From a checkpoint of a small sound classifier: widths [192, 288, 432, 640], 26041 training examples.
Rows from block 7, named by matrix and row number. Rows with one number belong to one channel. Each number is 500 + 40 x the weight over its row's rms, rounded and kept within 0 to 999. All counts start at 0. Numbers have three digits each. After the name is the row's rms in percent of the matrix's.
# convs1: first pointwise conv (model.blocks.7.convs.1.weight, 432x432x1), inputs 360-431
# convs3: second pointwise conv (model.blocks.7.convs.3.weight, 432x432x1, transposed), outputs 360-431
convs1.112 100:533469588484534526523583458511472490422386490451521494521570478461414505489448523455592510536463488489528517419518497510469370359496495425492459465503554541483469479545547492489510553500583526554513549514470476449492
convs1.113 104:519516523593443467495543561385521541542470530523515527514488502458539567530494497503503561433495457447527459495551454521541537463485533511470459429449489526505484483501500633533513478528504530509481500395519501500527
convs1.114 097:513449474462497507437489537470534484517435513472534503538485502442450490490509452500477479532514534520477455483519559507467505524536501458533450487541491449488519467637500505454517568510537444502493534525476518509500
convs1.115 103:498503488512476517536497525472506495444496511519495534543477447473479548524556494506581443582531468501517520429505481464452459507441480464542489479463476444501435442575448542496460390522493529488536544513388511467513
convs1.116 095:486413489469419509485498485499530555540482463460485532488516519434491565415451513549521496460469507542489499453574540477510518545500498419493498540471489488513475522502526451564443493558562524511534461467489492492523
convs1.117 099:524517519458531391554537411525517550543524466476484496482524477543452491495512519502458473546525431477517494420486551491471439571434516517469413580512488516479556464450538499510523458568509426457467479535483500476529
convs1.118 101:462495481541515500482547464522501479520509486463581574456450457513515429513467579456534514528442570446449478511504485464540482469473517537501519576502488515477540490514495454484477470559542428577537510508509439495543
convs1.119 092:460471544446553466494535540427525494545499583492570545493474484502537480491433526487514545499557457569521473428508480460441531449517525511512504525479514553497510476463514479457429474500527473557505520482402490517438
convs1.120 097:476491477486424495540486487442494554424453467498527505502548428522466511449520433487480499469463450524455482512499494499504495503511516520507390497519488509515503569493540501522417563494493473545480495483505495555469
convs1.121 102:480514503521471578460507511546450463530516505540538494475508461378509462390535524472528507531441497460521517527531470448453531475558497461516451486511545536380494468434500505561470511468529515411491559395493492480524
convs1.122 097:414492527450459518502482490494449517518423504562517514502540475493531504506490467390554425409522515478483557521479599563527457551558546477471569516512522496467512438515485500521494524489514548457461525475564545572439
convs1.123 110:568518496530517532566520485481507556548462491480435552522533437449529467479569520509550523491450432455569481534443522449467520473439507589451532475484509412461519543480533488478474527442565494572554465483493503462472
convs1.124 102:503492525541510472482532452503440576535481516493560473490489478484513547548528530475487549497425495488520482503473481573530457408560535565454445491457504490516448445529556533486487553533548498551553568530494468519486
convs1.125 097:487459465525509510475535494508469553582562523492458537555502484462492532530505557520554503483543507503533507535505465467536523491465528515431498556469543484519492487552519498523519496510504458521552471482432562506504
convs1.126 099:489511474491500532479500513631568537469472498490498514533522468507566522487499567499507508508551518496433448538444506500481508410489483561438518550524490508492521502429458528506568523569513476499502491475443454542507
convs1.127 093:567509592482492505521485574436525482512445622468518529490516453431509610506489518519543486485503596480543421533500552503499542557538484529533524494510524437506383485538529499526464547512530574545525472511511448416514
convs1.128 094:539494501462470563473534467533464521472547457491477523421483550436493599476499523556482571543495468452584448496519574484470461516518494462489465482541521454534495494526524520496554473486428514482474460533544541436473
convs1.129 107:489511428439482505455541500457528536475454474495501394474516477548519505513519514527581533538496475506560561461545445503496564525450403527451528488544497479458445487474547560513547465509510574463453415522533544491549
convs1.130 104:481479463540502485499468506505494523470453515435487454429450486455486458495432546511476537535521490514473438503528483487500503444496512516487505478571491453533566520422462422527496520541493438526544521571497541485496
convs1.131 111:445448522485482469425575470487458504467526488545481522524506545492489454385452493528557530495467471495492525497507563599426522510489456574527487518469556442478479434534478458526511437495489548519463497473480529514445
convs1.132 095:451449502505528495501538544464434506547470522457544470491536532519473483513468467480531522452488522491522492536515496489454447472454532503489559526611485498543529477515511506492468434514509530525528565487481436570461
convs1.133 094:499434526480447486492494468524462489372439475494540512604510503515497508498543497544510522519560521446532496581542445507443514439470526489485443500493404500544503549511516450488554521546487507459523467574427507491544
convs1.134 097:470490489495556451447518472516479504468520491556520459519478539462468523456503416488497494504474422511492519501450484503489494553478504517453490529517462546534476522549466500520434510427519504496446465472486464546461
convs1.135 097:480474470498470544452477485501483520495502514496554496546435426544504473533497472466523484494550512488451537575563481551496493402540495486487551495448495462538465466414492549521470455489427565485563495492483410537437
convs1.136 099:491549471511489517506482473517490535547567513485546479592470492605503479574542530449516544544488526504443500564497523531454537515454437548480475497450505525482464568590477458516496487517474454493523526505479488585463
convs1.137 095:509490465535496533488562493558559531491503453575518549480557553546524472488469522529501543552482463456467457537544469493511515512521505527511474517538512540524594540531474442456532455529516479477554527522491520457574
convs1.138 093:476524510542421497517448416458488490572570524473513479536455434448526434485526563463476608476538487493446447550459532514475522483583436583459505532519497492476462420525531418515512530526464521465530480555464463542508
convs1.139 098:531506492523508486521537492519508523515533517459493444542552530484542442528534540480466475457470507511455484540506458495491487574519468492469487560549516495498426513541477497535559492518532549493512514544473501490565
convs1.140 080:532515469528498504531541417508488441531467528472451532507457566520545509535560541468560434500633476559514543538560510478439512470556453500521531366499469461526532498531559534508487469555509475485533562458442476465491
convs1.141 099:522534510511491511489506531455466518555428518448489564481560479454451503504508536503530463522451459494511533540531533559498514514483476516540488454473449532539504497513429513545544557542537463503511473442474553523446
convs1.142 101:493535490499592508526501488544564511481391522555487487526556439560537443463571476486450513526496483494479538487575550515475474484491439486468545511500478484499541488528510464531504459439484561482482512495491513454525
convs1.143 094:425515485530478451423521488520589502572491455502522489507498490490539520537513514542437439464446387499520491481521486553467485503467484451531434483538489448549521459505472468536517506610527523451498590511420581547487
convs1.144 110:465462533542445426557415487442464538468465480471463568461482529417448514517564471499525424496499501486521530469429459489509447507471426573511447450553541468522416484512471448486489476541504463459501487464509523509482
convs1.145 097:475526476505479509472503502515489499484482478512476511479532498456499587521487454376511517515591571548493489437571433575433469536528387490495482462498470517512523461562442479454477471448492509432489369609518549479558
convs1.146 103:435510546484510531467534645452531491520465501421498502476454534535480520482481510462567472504497476458482476512415474550548525486372454492415560568539463478514532485532493508554517503543502414515466499533481535502465
convs1.147 098:517531475535526542573463488536545517482535492489461477532500491483539458439493565521530523520524546482469464565479459460500488463549528452498479581532491461522473567544518491542520540530548450471473545525464514496433
convs1.148 106:617512524532573558462558495492459451462532550513504560537493503445507475450498482499494543468550519493479492540537548447489591520443496461448482473448459544497436507477449541437405407563487486455522581514538483498547
convs1.149 094:499514504489526563529452487474545466500446442500513504480526526495454512504508527404541560546524428443506526539552456551467444537473546443481507433456479532584556518497540463520454535518540509487588529437520474531532
convs1.150 106:501419486484537394496494431436426449541455528554508464478485565504462521500513459533516500437492500524485554462525445457520500486501471498543554520448494513482460573478510504562587540487565513592464507490545453458431
convs1.151 100:455474488596503517567459642559504473480485495576401509492469517474510441453438580452478551467453460495473478504538496468533549527486514474391555489494541452502576407487509508535517467520475505547490504574438522539480
convs1.152 092:500416456476496490463487495541556436525517527503482492475458469407497479514527524520490501496527524489572524529521460449523493488497563482489487519600415487404505465477528439455544495500535519522454531459471465495441
convs1.153 096:417504499480468484523477493519532515452457474449433408576545469479564465524447458441500497492471558532454463492541497482539441502516425497509470489479438456552476481507483509467533546540505457479532555566506460529550
convs1.154 089:470501472475519512511611468537533497645487466485493508478476545451479480529494500562448455449549505580417490534367492443516527463489435495524566440490490520554508500492464511493496506518495495477560478544436559457489
convs1.155 098:521553475438506551476496503521433514468519463583498494465582440492494448456562488497532519490434556550553479437556478470425479512503504475500473477526548552471496527498517499494475511533543478435508513507489557459504
convs1.156 097:447523466488542513476480475527533555496498490518481521414560502466443443528449505520498502444448482542527496394501543540512497505553485466544513491549434514555546536491563566498464528460526546508505608539509451542514
convs1.157 103:552538491470463425469463470384550493507570486454528419499511506536560467507471492531577478477486570557543440468514529511485511518525512508551558536502465525528562548561547516437503516543548559506484475503516532452555
convs1.158 102:555527518522431481594514523504548533523565525537484492455488552403515522442481464517435449457489543481437491541522487547493479482470555552459530509484465477557596491516488527479517479568558500523488512548467468445490
convs1.159 098:504483402464468524466526466440456505506492391508528504511540557546625530570537469536456405515497536567485480461500441458485467510452536439529533481575460440519436463590450490552541507516474533531436504478568421484461
convs1.160 091:501437516511491424423462429465528480507469473467525472512556485470445497468518511499490518496424498567488446555493512520512527514526494514536566557519434559546451444595482502556537430495615466516522499497438453525498
convs1.161 096:483518513540449512545511491524528437534465476524533435485458496461467493487524501479527494501504504502531508530587539464461465468505511475437503508497517534531435476583545464490519521520477558418504472539468479605426
convs1.162 093:560523520505468597540516480440461560499552452439473529470481521477491458457438545440482525520471513494445515474526471470429464426516554450467483475531513484556412481478574515487510402508541542472537425449489571453480
convs1.163 102:550529486467515501536546484542472448577435476485476466514521506483555503560478523602504427545455502517475523575492414544449551496554498528551499464501521493505477484530500539522458407438549526497505554567487513491414
convs1.164 112:533406488587500530478560538464476527466530487452494467459520497561526458498507495382480506566464444528483501497508429466523481427449456489488504539515558542506455470507479466458533495506422586520618547488526474498443
convs1.165 109:458503421470508540450544445509529487507538455579466543526546539515528581554476415499540518484543512494503494506567473502474550473496476528528518548520465558554485483519449486515564513533476444467483538444564444420499
convs1.166 097:457525450556402513438532517542490518610520541486499414473521399429498574536518518477478521433494510519514518566493476518538482469549487492520450511500464531516465516540467490489483541520501506479583471459439488484480
convs1.167 105:473458496447534484516547517552565540506513575500525635505497488491527466545542484433432512574437523470466477466556520561555497565447453509474548456577502549550528511506464511455494444547506495502492515547490475476481
convs1.168 106:506471425530475502513554589457522596502484530486544463570535395508465468493516469467476556484512470492542500543478467533571541494400464520464504512431497528518528479509537453526493527538529517457481496471552482396569
convs1.169 100:505504474493513464527521487501476591509474490505477414533471516471521567452502465535550491562574457438501470517476484444575547479526508539562533505537565520528460522515492478472485430464507554501558544455511469536450
convs1.170 094:541486474498506559555521481528502555558508544616503484507467517478507494447524543509456515514449444438502470555439453501535517574427514544447452518551440519479518422475507467455482431536464502520516467437546466432546
convs1.171 095:537484498466419527524517506518548604379479557531437573451479483498461514504520499550497507625499552513481438478543499516523499536476517519459570496505433519517483464497533469477533436536528534511511447483466497483481
convs1.172 102:553487388507498510494485530554481454440519432565493482497456546450464502516534525461504451416467496494482491457542480565504403475471433509537537465466525427484544492519546494518479476525555430585502508498472510506436
convs1.173 109:478495480445478489487527534543493506451523498499505487435499455495423502564515501532558494550529511502495507440465470538572501531525499580555548523517507471536462494536502497473553501561524551557537496426527532500437
convs1.174 110:590505469499566504466493465509482520383494485498493512474431488488431497511471401552481510481421501525503509499487542546484489492473524512490417441509498481526475494516454542486567584494506496481539439463467503528508
convs1.175 104:465486447515522524499498514498566546497466483481521433545497531463438526407438524509509521470545420492481491481567426500482461524542530514477505500516458494509519504536532454375474460535521476498564530515475484470577
convs1.176 106:521580447530495517521451503496471566484516475575515419503444532534483451471491468431519495533494561450535470493456483549521484495523491536517473497472532490529457492522458411488501492484521559572450476519559395576467
convs1.177 103:430492494529496479461567444554545499464545476468504543459524407445489487521419511485445514492498476584542484567486514487503526538574502497499452513561458506506511468473544569442529548509514468499489588462464516437438
convs1.178 109:480465493439507465417454419484484503512475470464468548520498479501508526509526495524452512538551544513551552442453498535579472531526446526509499513428502488526473579469507538522534523457502421471535480474525497465497
convs1.179 094:495506486541512489471527508581513525447453409479542464518455430533474537585492590554503515510524540453477458499630473420491499517479538463456492511463513431512528451498588508546468481500499453558453465538513491501589
convs1.180 106:558460513421455446432480512451495568498466519525482556471367494514464430491491502461501499516549520569509531495525497543487422478519566606453506469490485490511555503526437458552540520523474498572451481494513485530484
convs1.181 105:484453530537482443592531450575422492550518517512502434501461515573491515498594496507488528546564491457562471485499474472486440510525421488521447541509456508484495599488547525539552478573482492482519474488482518480465
convs1.182 108:490466482566494527504486474442550585487547511528537464445474539452500457511447450522477476465480507452465472476483515472491582434469441465523512459535490454530506477451481532473541516539558471512444499507470521442558
convs1.183 101:507457412507490449453452473401467481458542597454458493459478441485497505502493519470530494516503562513513492541487563605471518455514521498513452448536500523513544545508433457476438566539501520443552520460511546531466
convs1.184 098:469478529565469543454453490598469519539499511512455528523521489428465472521455544458536488545516457455472512581427495483472536529541439540523501434457494509443531464472501446539414543552487495521492481503483527491521
convs1.185 088:516466481469466562502491541521491496485501480506419442535417455562558509483536508474533508476551454569531485516533519524481519472485526484504477473454478482523492530467474473523539523472463491498541532485504401489478
convs1.186 096:431492477483504504507627491519565493497620460535557459417551487488486493469454499528502474516517516513450529507444553510556505470485426477426556504538499517495492484562498548605492559553493481488526533489575472519512
convs1.187 103:484457454465516510520531543455491565524419483463461513527605441557462493529496505504439484506556555501557509463464494494470548510493457522511515481460483468520445476453576423525491526566543489463495454599412540476524
convs1.188 102:523443528568466508520462508514515511521544464441492535497501486544479540525539491463435451542530453475528555493513470485532496381534470405580457563468534491523574517517431486481475556520539508446529441521443487468508
convs1.189 097:453490497493496497561459549483499471477592491551497462403542507482501524457451517454525468536530518476499474477500559522397463465527595561512497507536471486541532465545519556519502498495571442503570467506413520490538
convs1.190 114:401522515528495493407468511394496482502504516593503468511474417544560512544496482485585536524475509473501484584487576524482507463481511455461505540520519543502500499495516488496530522543557477541525513522470535477533
convs1.191 095:443570507526547522502462527437481581484501534486458520549467498419466435519514472494511515501517550489488490537556499484554524495566468501519543419481546574544445443458512539460581520493490500472508499498444528480515
convs1.192 103:544473511466582515497536475590518509497481467452495491456532467513488545457492469538479481506490542497522497540573494500464476528599487431501490470509509507514490515502411497517517487513515535522552475571455486468485
convs1.193 102:420515466471537540432508459531510479431513529469466557539490464607533491513530508487575483517545443467550495543507484486580524534502589456529476459513554503531548465497463559516547556579535539529543441507494515528492
convs1.194 099:443492506489514452502505444507509514505493409499517502562525485505587435469548485489487502455468411443497538514496542495544549462516555535519486497421433489530494532521454523424513534495500454566547517452446510512556
convs1.195 094:499536489522529524462461479442464476593479507526574553487497428445457490476553416430501443476451488504516571582454504531388545517487471482554509486431509463467497528457464458439525509549484584462554518453449538434439
convs1.196 091:540573505555453523541478509478481405560469506525501445460468463501417520434494495550520500563497431510486465538542529444489469508471527502456520533559504495441575481577505512536465502543489475454510547522517488462430
convs1.197 113:491555521541481525421472495478489493512475484510484451533536485426488408503526511538523453420504519529497497406494502464491491528441438519508538487443479481501412510525515455536513483531482476499455562488566447575449
convs1.198 094:483409506524514489511503493484525442443508466494512517536546449449452494501538421471527497419589462591411500451488508535497496540492481484533546446509479527483460519503470495492515475496509478528476542560477357470496
convs1.199 109:543460487505450533528568512594541566495452517493507495586484540573457575515460540538516528493461543493550467487561476529488565587497455468500548478529494535465514452478493457440544512511521491503492496417508545491480
convs3.112 101:553507471491508565497542425410474483517468565583512491407414558544520553495450458521494456516489484495496472560430526500501539522495490497538511516519503541474512387519577475489464554516469535527565470434550470510451
convs3.113 100:518462579492440492516471498518504471494507477429484520453485481473501495534519489512546543490494508483484466461426560532528528446518509533526508533479499498509454452453538475474496502543563499540482475547443399504531
convs3.114 103:543482539473456549490525503560539524489440483547529529463430487493529455527541519543509537507455486462462537442537403533513538534473525498474494484499536523494528529518514550511516530512542483445471515408583555443480
convs3.115 100:539491381456511462487505525481509559445560485473451507461492480532616534476510478523500495567519529488499497518457547415537504571529543566483476490480535559509562471541468472577475442499447529526549542459567514548449
convs3.116 094:471481490580565550483519545444509518547535531427523569514497533530515446497537455513488479507501575559482468583547520543517473490450496529465581443422507471464489547459474558506468457529501567481505445442476555480450
convs3.117 094:454507536499490522497464469500459516475509434549475474545490476498537432560529462480504436506540509544495438583514470491456544509519511530524513522471498481481549438501464482463501503501509412504523557515510563523452
convs3.118 097:532459476482540569501488536428445505464499524472562518541541555528491456485478537503518430558418509441505531429425501503485512518513416499504575467541535575482485555457472478560504481508564513511468427418511452467526
convs3.119 093:563484413523531567462484497479518540431477517504520517497518546521427471518547582469455516513471560495553584548384518488507450528543527498470481437524503540482505524563460553435479564464490460565520473512490508472504
convs3.120 099:485522445503512474511567459506514490537546569457534525555535451475625532482546459497462451517532487519497494508628426524433520505535529567509469509499475527487469558483531532495491513483539450482486519531484524588491
convs3.121 100:485569519542533498503482504529587487415527521483494468578500459491513500459474518449550487431491534482549481451513531502451505530548525439515476499466484518483466438500495469509511525521476509566482427498486507488453
convs3.122 087:505497454567545539527508475488497484461510484516471541571468562577496496553497450483491515462520499536546477532560389480565527432448531533472529481500434429513488536530510521586459469556468456464531505480443502461514
convs3.123 099:616530517508516484486440516481518555525491523530489473523508448517446449547458467482502483551475494467536527510500473472496478485532560537473478410520553529492477516489516497520533480501460456511449481494534473449482
convs3.124 106:529470496375525526500522483514522545511475497486473534467535472493523568502450428556436483518459552488468452472453457516578527487530425484466440489458491466547508460481528523492517498515491526493445496546456443511502
convs3.125 099:465490482483539509537506516495527475472486501522504478506387491577600553568510468497514552508515485549446491511468491549496521540495487532490503449564531511463489493467539474449497575450523439474532518466482449520545
convs3.126 100:471516462477454567489535522467461534488539494551595490485506468482497472444536455452533470509479498477428501514456546451483532582537436581454519573466472533500512525499545510495490520460495516480549499493573562532536
convs3.127 097:487495608483569492529419542465563460480464452531470521495520558437512469432505457538486521571510513540475494416581414534494518548473474479480553511523417474586444560534449572539507515571481559536489500441535510504398
convs3.128 104:513485527547455508490472475469448541468470380444491527533443480541544470547517476496493488567487487542452524557543543526515502448436482556495486523548535527525496508464475468517545606533529540590481474491524536484509
convs3.129 099:448488569591486521530488491432477454428504496482591512531455532437459410525460534509514529523519492533463510530522464478457478417441467436524513522560526590483458497527519495528515452524475545528511518554598488510523
convs3.130 103:524462599502510507556405598505541538493492542419463506453540521506535469500498552493521470509460484524492480477499454537541478574514458499503508508543530493562518526520471488547526480472467556521519516556498492495538
convs3.131 106:473492448507441544515457491501485479485510506570476502565499551509472561448472501520498471496519505563575505505467549502547558499504383549483484453468492431402511501500476481503482512467491475510495609510462549476495
convs3.132 100:487520549434448510494509506509537543520514539525435492516487594506502455464420495469532498493509571549557449492426420538449584541404476498498457518483483492437500484480475460492514398468555436438431539523499448516529
convs3.133 093:565467409435496510494522476489468535493419480467378473607475533500475549445496542502509540448498548439432470507519459526559514475454488584511550507523540453568511489499471511444481539492527513552395514511571521521484
convs3.134 098:471496575504546584519485498526476521544486459441494631509451518497523513478567539487486469485537433524548507432433492492620538483483503506520494494499517498484536551522485473518477499526507563480488461566487489477544
convs3.135 097:538526551503451520487461420575587460511501498580495493466442485519560564529483451504537529469522538485480479486506529521437406530497480428506477533490488484499434564463500539504458571459515451468499447470528528564487
convs3.136 103:542481595483397489485492503573485491548506476511540545584466472510551523506513590609505480463513500478456571439474546460488515513512499516501452468588542537492498408441442523441516555570507509526554477467535547529414
convs3.137 095:608481474483510497495559449520486426505432447459534507535517494468526500543468543511526457509428506483509532448542553489587410508517497521525557502409503484528500573425445547424520496532463500455457508416544523511485
convs3.138 099:491474552444497459476489446443483510461466510532448531439450471491435474470455502525479494479546454474463497454602483530538453445488426522539528509502492551548513470542538601453518466543485555452448526500468464459484
convs3.139 105:487510496476440567471518506476473510468503501598533495518489537479554521459458584471530546459501489548521418495566492512501527426396391467461486552424486595418502487531520506463446525569499455514529463540525512534525
convs3.140 089:547508540540512557463482471471506471451511499470493531537447379501440521511517535435502505557475453491472473465537469470530494450543547530486535458561470502474478496516457509486544473513523494524586520503453459515477
convs3.141 091:553489499531456532466475490495498434473532485534485529504567503468519461521565498439459418484505557528499458441401529440548511496476483449410533490457519586567491550544453559519494530449536582508574516483465462504529
convs3.142 102:553497444464559511484437496564493470425481469393466486520537457449598487526453518482460551454477512539624505489529474556503493537414574503466522528482486426535539518517497487427497514512469496526493558500496518433506
convs3.143 096:544513494508549502518471457558418504505552454448517463508522485510420600520495507570451409497526530527453543448434516501523393433495466453446539475469574492481575581459473521541498520464471491436469474537476571544480
convs3.144 100:504473571613492479531468429512479474521468498519510555487512555521488465542475491450475513490451452496592509506490486565520437413500489578521519598460521566449484493541559469485498593505550464579513496488514557498459
convs3.145 099:538462465558518487506603497482454494437526537556559530533513475462543456517509477460521487517435451531549580532593500489479512443502519511423534501545529427503458412530519487443559522535483494486508593524484515500527
convs3.146 107:468559499548457505536581426502497604560487499603496565378503504534490485459488450490511573492494481557506497510542467508463485484556487494556543494491536425517502513459519483504539586512479425477454447494394457603507
convs3.147 095:478473443496513522467472433485492527583455594523536454474494523498494518480571468484491473520480461491407461453491555562538438449459531472520437451407482551443530542480454424505514557464506545508492471513483435438508
convs3.148 096:551510483509537404527526432614531408468518484557499395573480490515557439507554423481504507486517530519425453494547489456564473519481429451525521503468507485509530479499603517504523457512528455456502531560533542567487
convs3.149 095:432518530490527497521428526507513453489509491446507543501484491484527496544526582494527522440510509469556531532444500529596461478533481538513508504443467484563493485476504498431507490512494516489516476532446486506463
convs3.150 093:458508461422527468491457517565484501514471493544565522524552475514577449502556553483558494504513485511446476487433495430542534512465505527467454457473508570540480465492530527524487515537506483548481464530515443450496
convs3.151 107:494514507556415484528498501499486497505517404433479493485584513430542522429525555499481560502432487509492588533517528497541518483513543511533521564405512490492507446517487482501477543540492486531462483471579492463537
convs3.152 099:555527482546431422448469540475517465581526526502620503497456477421501537463442491467417475522508505545502517500565474551558541502496527487505543520498448503481523505506529531533513484502437457542549529495534486517547
convs3.153 095:543506477540467485505532555536569503490515468503474528520535541486443465554463474517535586466437537540523511538557526486466508508519624466494531509439501538572522499530484503459499491507483482553505485506452518448505
convs3.154 096:483479507551498469483485588480488484557472521497469544479552517502439461545509524555494506488496592530639530489526594509505419524486447558481538553529513490489578525489494592495506482477446561493486499503506555489501
convs3.155 108:432559422539544518544439453494463544593515485498433532552459485487492601479425522486468490519519487463502464518519499507486551550553508445508485470429511531537482497462503513464536500528536402454527457536580450474500
convs3.156 094:486504505450464469505559482462505526448521520514545495517528479506441562450547517472435521456551452512537528477499577498479576523484516464523505503520492465495523500546540513475489495463507482610496663619502544549435
convs3.157 108:499522528454450480509561493527444483537539495433516523497410496473468498482500548485441493517498576471487501418506524534579492501507544501471491421462514453490481545413502451502496541461466485473510451549596413498497
convs3.158 104:495480552415506480485515493489507585467444471497492465503546465446518560484493509428490502482520470452514522515464483456476512454468537492473485513461548584584493476477463523520489493487488474510470465510528490405577
convs3.159 100:528523541465533528519463448485429465553467429499513459440497505487503500508545508426519470536500497420509487516547496434556524499479506516496529542402446506466444498531476505550498457474496447509491465398431545500482
convs3.160 096:522482549421546523494528569514467503476502515524482502575448503539517555434462484501457503511486525573459543530451423511450483512543487477486487473525517475505476495446511453484522492511468477476548509509462542502499
convs3.161 097:524470392523492505482585434483455545549411517460469555481410512556417498447540445522550492477475485523439488576523508569533499524486519543488466508450500500487530430548558562533501498454532526444537522516499477482465
convs3.162 096:438518483528550554465537558560536460495526517453499554585521514504437499463519575515569518482541506471526513545507490558490446470493456465510525488484540517539474528514584475515491520471418488506452504508541453484479
convs3.163 098:505516571481480545438530541534514525449486513517548481476477498549539464552506494503477459447528492491453504366488505530503579511486510539459542509550512546497515428547533529569576541469510558489451503464547455491476
convs3.164 101:516513514479496460506602456398444480470466538454451508453548507499494444531450477515444602532531500515595536536485566480545485484442539527488521415525539551533514487528592555531482524478516532425517508576468498502489
convs3.165 100:544469482524495516475540502550465505509573500527500481541469623486504543501460472497456514501518453497473529453558518503543489486507432560515475601493443600602492473414473540457506475568473515439492440503492534507487
convs3.166 102:552500485532522474482523505490489540511503513547534534535446453475508540539522508478488478533461562505523448451539484529457517520488471528536445477517478478497490559525546515461508523492476507524483510519581519567470
convs3.167 098:485517478426497468492529527497566502444495435518520419496442551491536510541530489571509520537492483528458463527437554500491411520485567445517505581468455472502451501500484554477506514513434497475527561493496503497289
convs3.168 093:564536474507590575496549554517416525487498545461458518477540508435552455473544477540589533468472509548490411530529505478447531573514517556478485457504437548500470449461538450468559533545512503549441551486474492493456
convs3.169 099:516472499531585414525531532526477564421478413432483489522480483538527403517506476552553502553468493515505533495490456474457480431473483448522511488492470496464479551538516524494464519497553489445492442542459529492525
convs3.170 101:507496485546465499519479487492501420524433500513497433472543557529483516543564457513422475499512550475486431443521503451481533471554443489532524508513490471436485477489386495506494509480588452536562451531495447387457
convs3.171 100:508520493526453511497460542500443528577469510583524536502468551492574437477463444438518458509605516508572534510448535494523547438594434462463516584480488536547505509482452461510517409476469553564490515501451514467512
convs3.172 106:483520486453524500482588492505425545468511488545507501438470517486540526572514468576539455514508545517505516513549457497518528478468494438446438504440521508490454547554418487527511528477506496473508419490447495468529
convs3.173 100:505488460487575563523515505456558509527492493561473515454509511482527507482520480463537534499528451548480459505498443428461516574597539609497524485439518531493480542546596539528507428540517514614504571468446525433545
convs3.174 110:417536482487446594508519552498489504422580511557510550433443465521582481560509423458509535562537386518534510552493463483543512469516530475400542484470539509468563478509465447472500564519540500496509458491430513451544
convs3.175 092:490550523490526451468539478570467482516449540426470484531439471449603484507486559442496492438510422470569516435550552549498483506524555461488494506497504511496459481511530447467475562530467530435499478499578490508565
convs3.176 102:518537483521490500489547502526564452512533444530409491533430480496514503515505567499601448514516476417459463518506517461510489485578482535456508527532508491524481481502497526543527579575427524534601506557510528430579
convs3.177 101:480512469568439463460547431479488470452451477505482504444432544412568472433476545478535473549438496537496433464546546515479484500535501399533512561546507512489524510516516533467511528531514540465486500386494472505448
convs3.178 101:465514491481472525526489523559497555511476405381430472465481490505554594526474458469531463486500470529519563492510527392538411520482459483469540485488417499554472525539492542571457429595451534467507490531497459490511
convs3.179 101:466513479470458432493489430492554476464456513437468496500525511499594480540512505475453494465468535471512496480430464441490491457554506542490577560457468549486541482518488502504475514447552496417466501523462504507503
convs3.180 104:494500428550486527477490484483514499511562433494524572425539493536520511490565515566543486534437444484455508531449574467494514511487528461459486510442523518531515406558584456486505410456475528525426466485482471463506
convs3.181 099:442462486532469531451459543502553484512572467541438500466453470534494416454480499551463505501542552486484531509471548495466514486507540448509538495534484444487470482515438514424469466446512557446524524542467499389511
convs3.182 101:488481496498408473474500587476484486498489556525483522500493475533588533482497567485403507517558437539544539485462452445569511551534495475407507431458577445580517516485464523536491494509572547480469464469424477488590
convs3.183 098:524506499545489506505424365581478498503475492484490500512488496499500544490557529524572441509524475490494464492511454503523534430430515487477492535540512425535521470521475451549468505495445461469516457522563453440532
convs3.184 103:552484528438581486509461456515516482502474484531565477503489495476567574526522453499464427503525450459488464488536480505454538477527491421504543506543495511450459481526507431537475540423436544495459486528486533549552
convs3.185 095:567519442491455524480407484486538467504504432510494534485523523466507405477567458528536462518487533548530528547451578469536428448550510586432494551458549434466496552460488511552484481520502563552487527488535529472436
convs3.186 101:466507508466548483536527491505515512530492547480487529553496480535491476417489430496530548482544498481491512504523494532545514384459507474482542418486466517499439505502525483473527534563532519510535536456556492479489
convs3.187 105:497483504530453513512495443508459500463540513508433509533522493515565507489540432481546549488552435542482453520510468551563484516493484530450521488485547507464518475428499487565475447465518523476512528485487495557563
convs3.188 103:500489495452436521507511513480531532516494557531480428477552523559471488535520461466501532534522529455456440501522509437484458555466445437563528498467536509491504538464503507488506528551510457514467497534538447536533
convs3.189 098:538499404562540502523424529488523583497565502508457514500521546515521507462483479481425537450429504434552463557527524537460451601564577490436497536460492517545475506430547506502498530515512533528534515545455503501479
convs3.190 106:530525506541553424498494440454528448544521420524496511468531489543532484490555485462521540482526519491478498515458485475426556494452480543498471538499494534435532529527505513493485552521516543486533527508449516539463
convs3.191 099:463539484442442562486493585483499466462438536500488535496523520524544463472445503648480432543506520472453447453526413481444595502522559451528478472539502535502489504508554495535516455479418482484489416446499478536494
convs3.192 101:495490369505442513506513508526456486542444510514507512500520417438513418470517507502484544479486516464503487471502448540540478506519565416453536426528507470463545473480470525502532538488502518502510509512442520526453
convs3.193 102:511514459505560496519533476528451485549516490418546560459562477454530502507453490497490537508533501479503470501517524455462523530488492478442498524568529499473517577528540568541490509522417524568502462479403442464514
convs3.194 100:523555532518498495503530499485511483565509507424515587544518471462513480435435541429526503471503593548499449466550523476479499449556520528521504481583554408440495503467521533501514464525433537509428534554519389487560
convs3.195 101:567506501483541435520445547561496563527510541570503501497545538490435442534532395523472549485503577490562452503461564477486486564526457457530488516518544496488507506484514476507513455479473549502463503520485413461481
convs3.196 090:446493503532576471471472489527474486507443418509494478490512535539482381492474489493450516456519465525462512483560514512549480452447558472512501491508579468470500521422460571560548454487530523495506540420418481495534
convs3.197 102:470503528414537464482521516455521482585441477580528474489531529533507493570520437438521559559532502560484548515527495457501445492494593507534530547481548490478512468585498504461461501495493482480479511524487475508541
convs3.198 098:535507509510486483500499476539548557486516430541513449540470564433484432496522436444467425552497535543524510496475452491528500502493489468499530528505467461494582468448540466473486524481551505502487582555493525461438
convs3.199 095:510488600553497464493513470506518494502547496541551529547504501487490530508504517497587475542521507538484444440516459516525476507509491477533505523527426520490498482455514480501472467450444491473513464471437471421469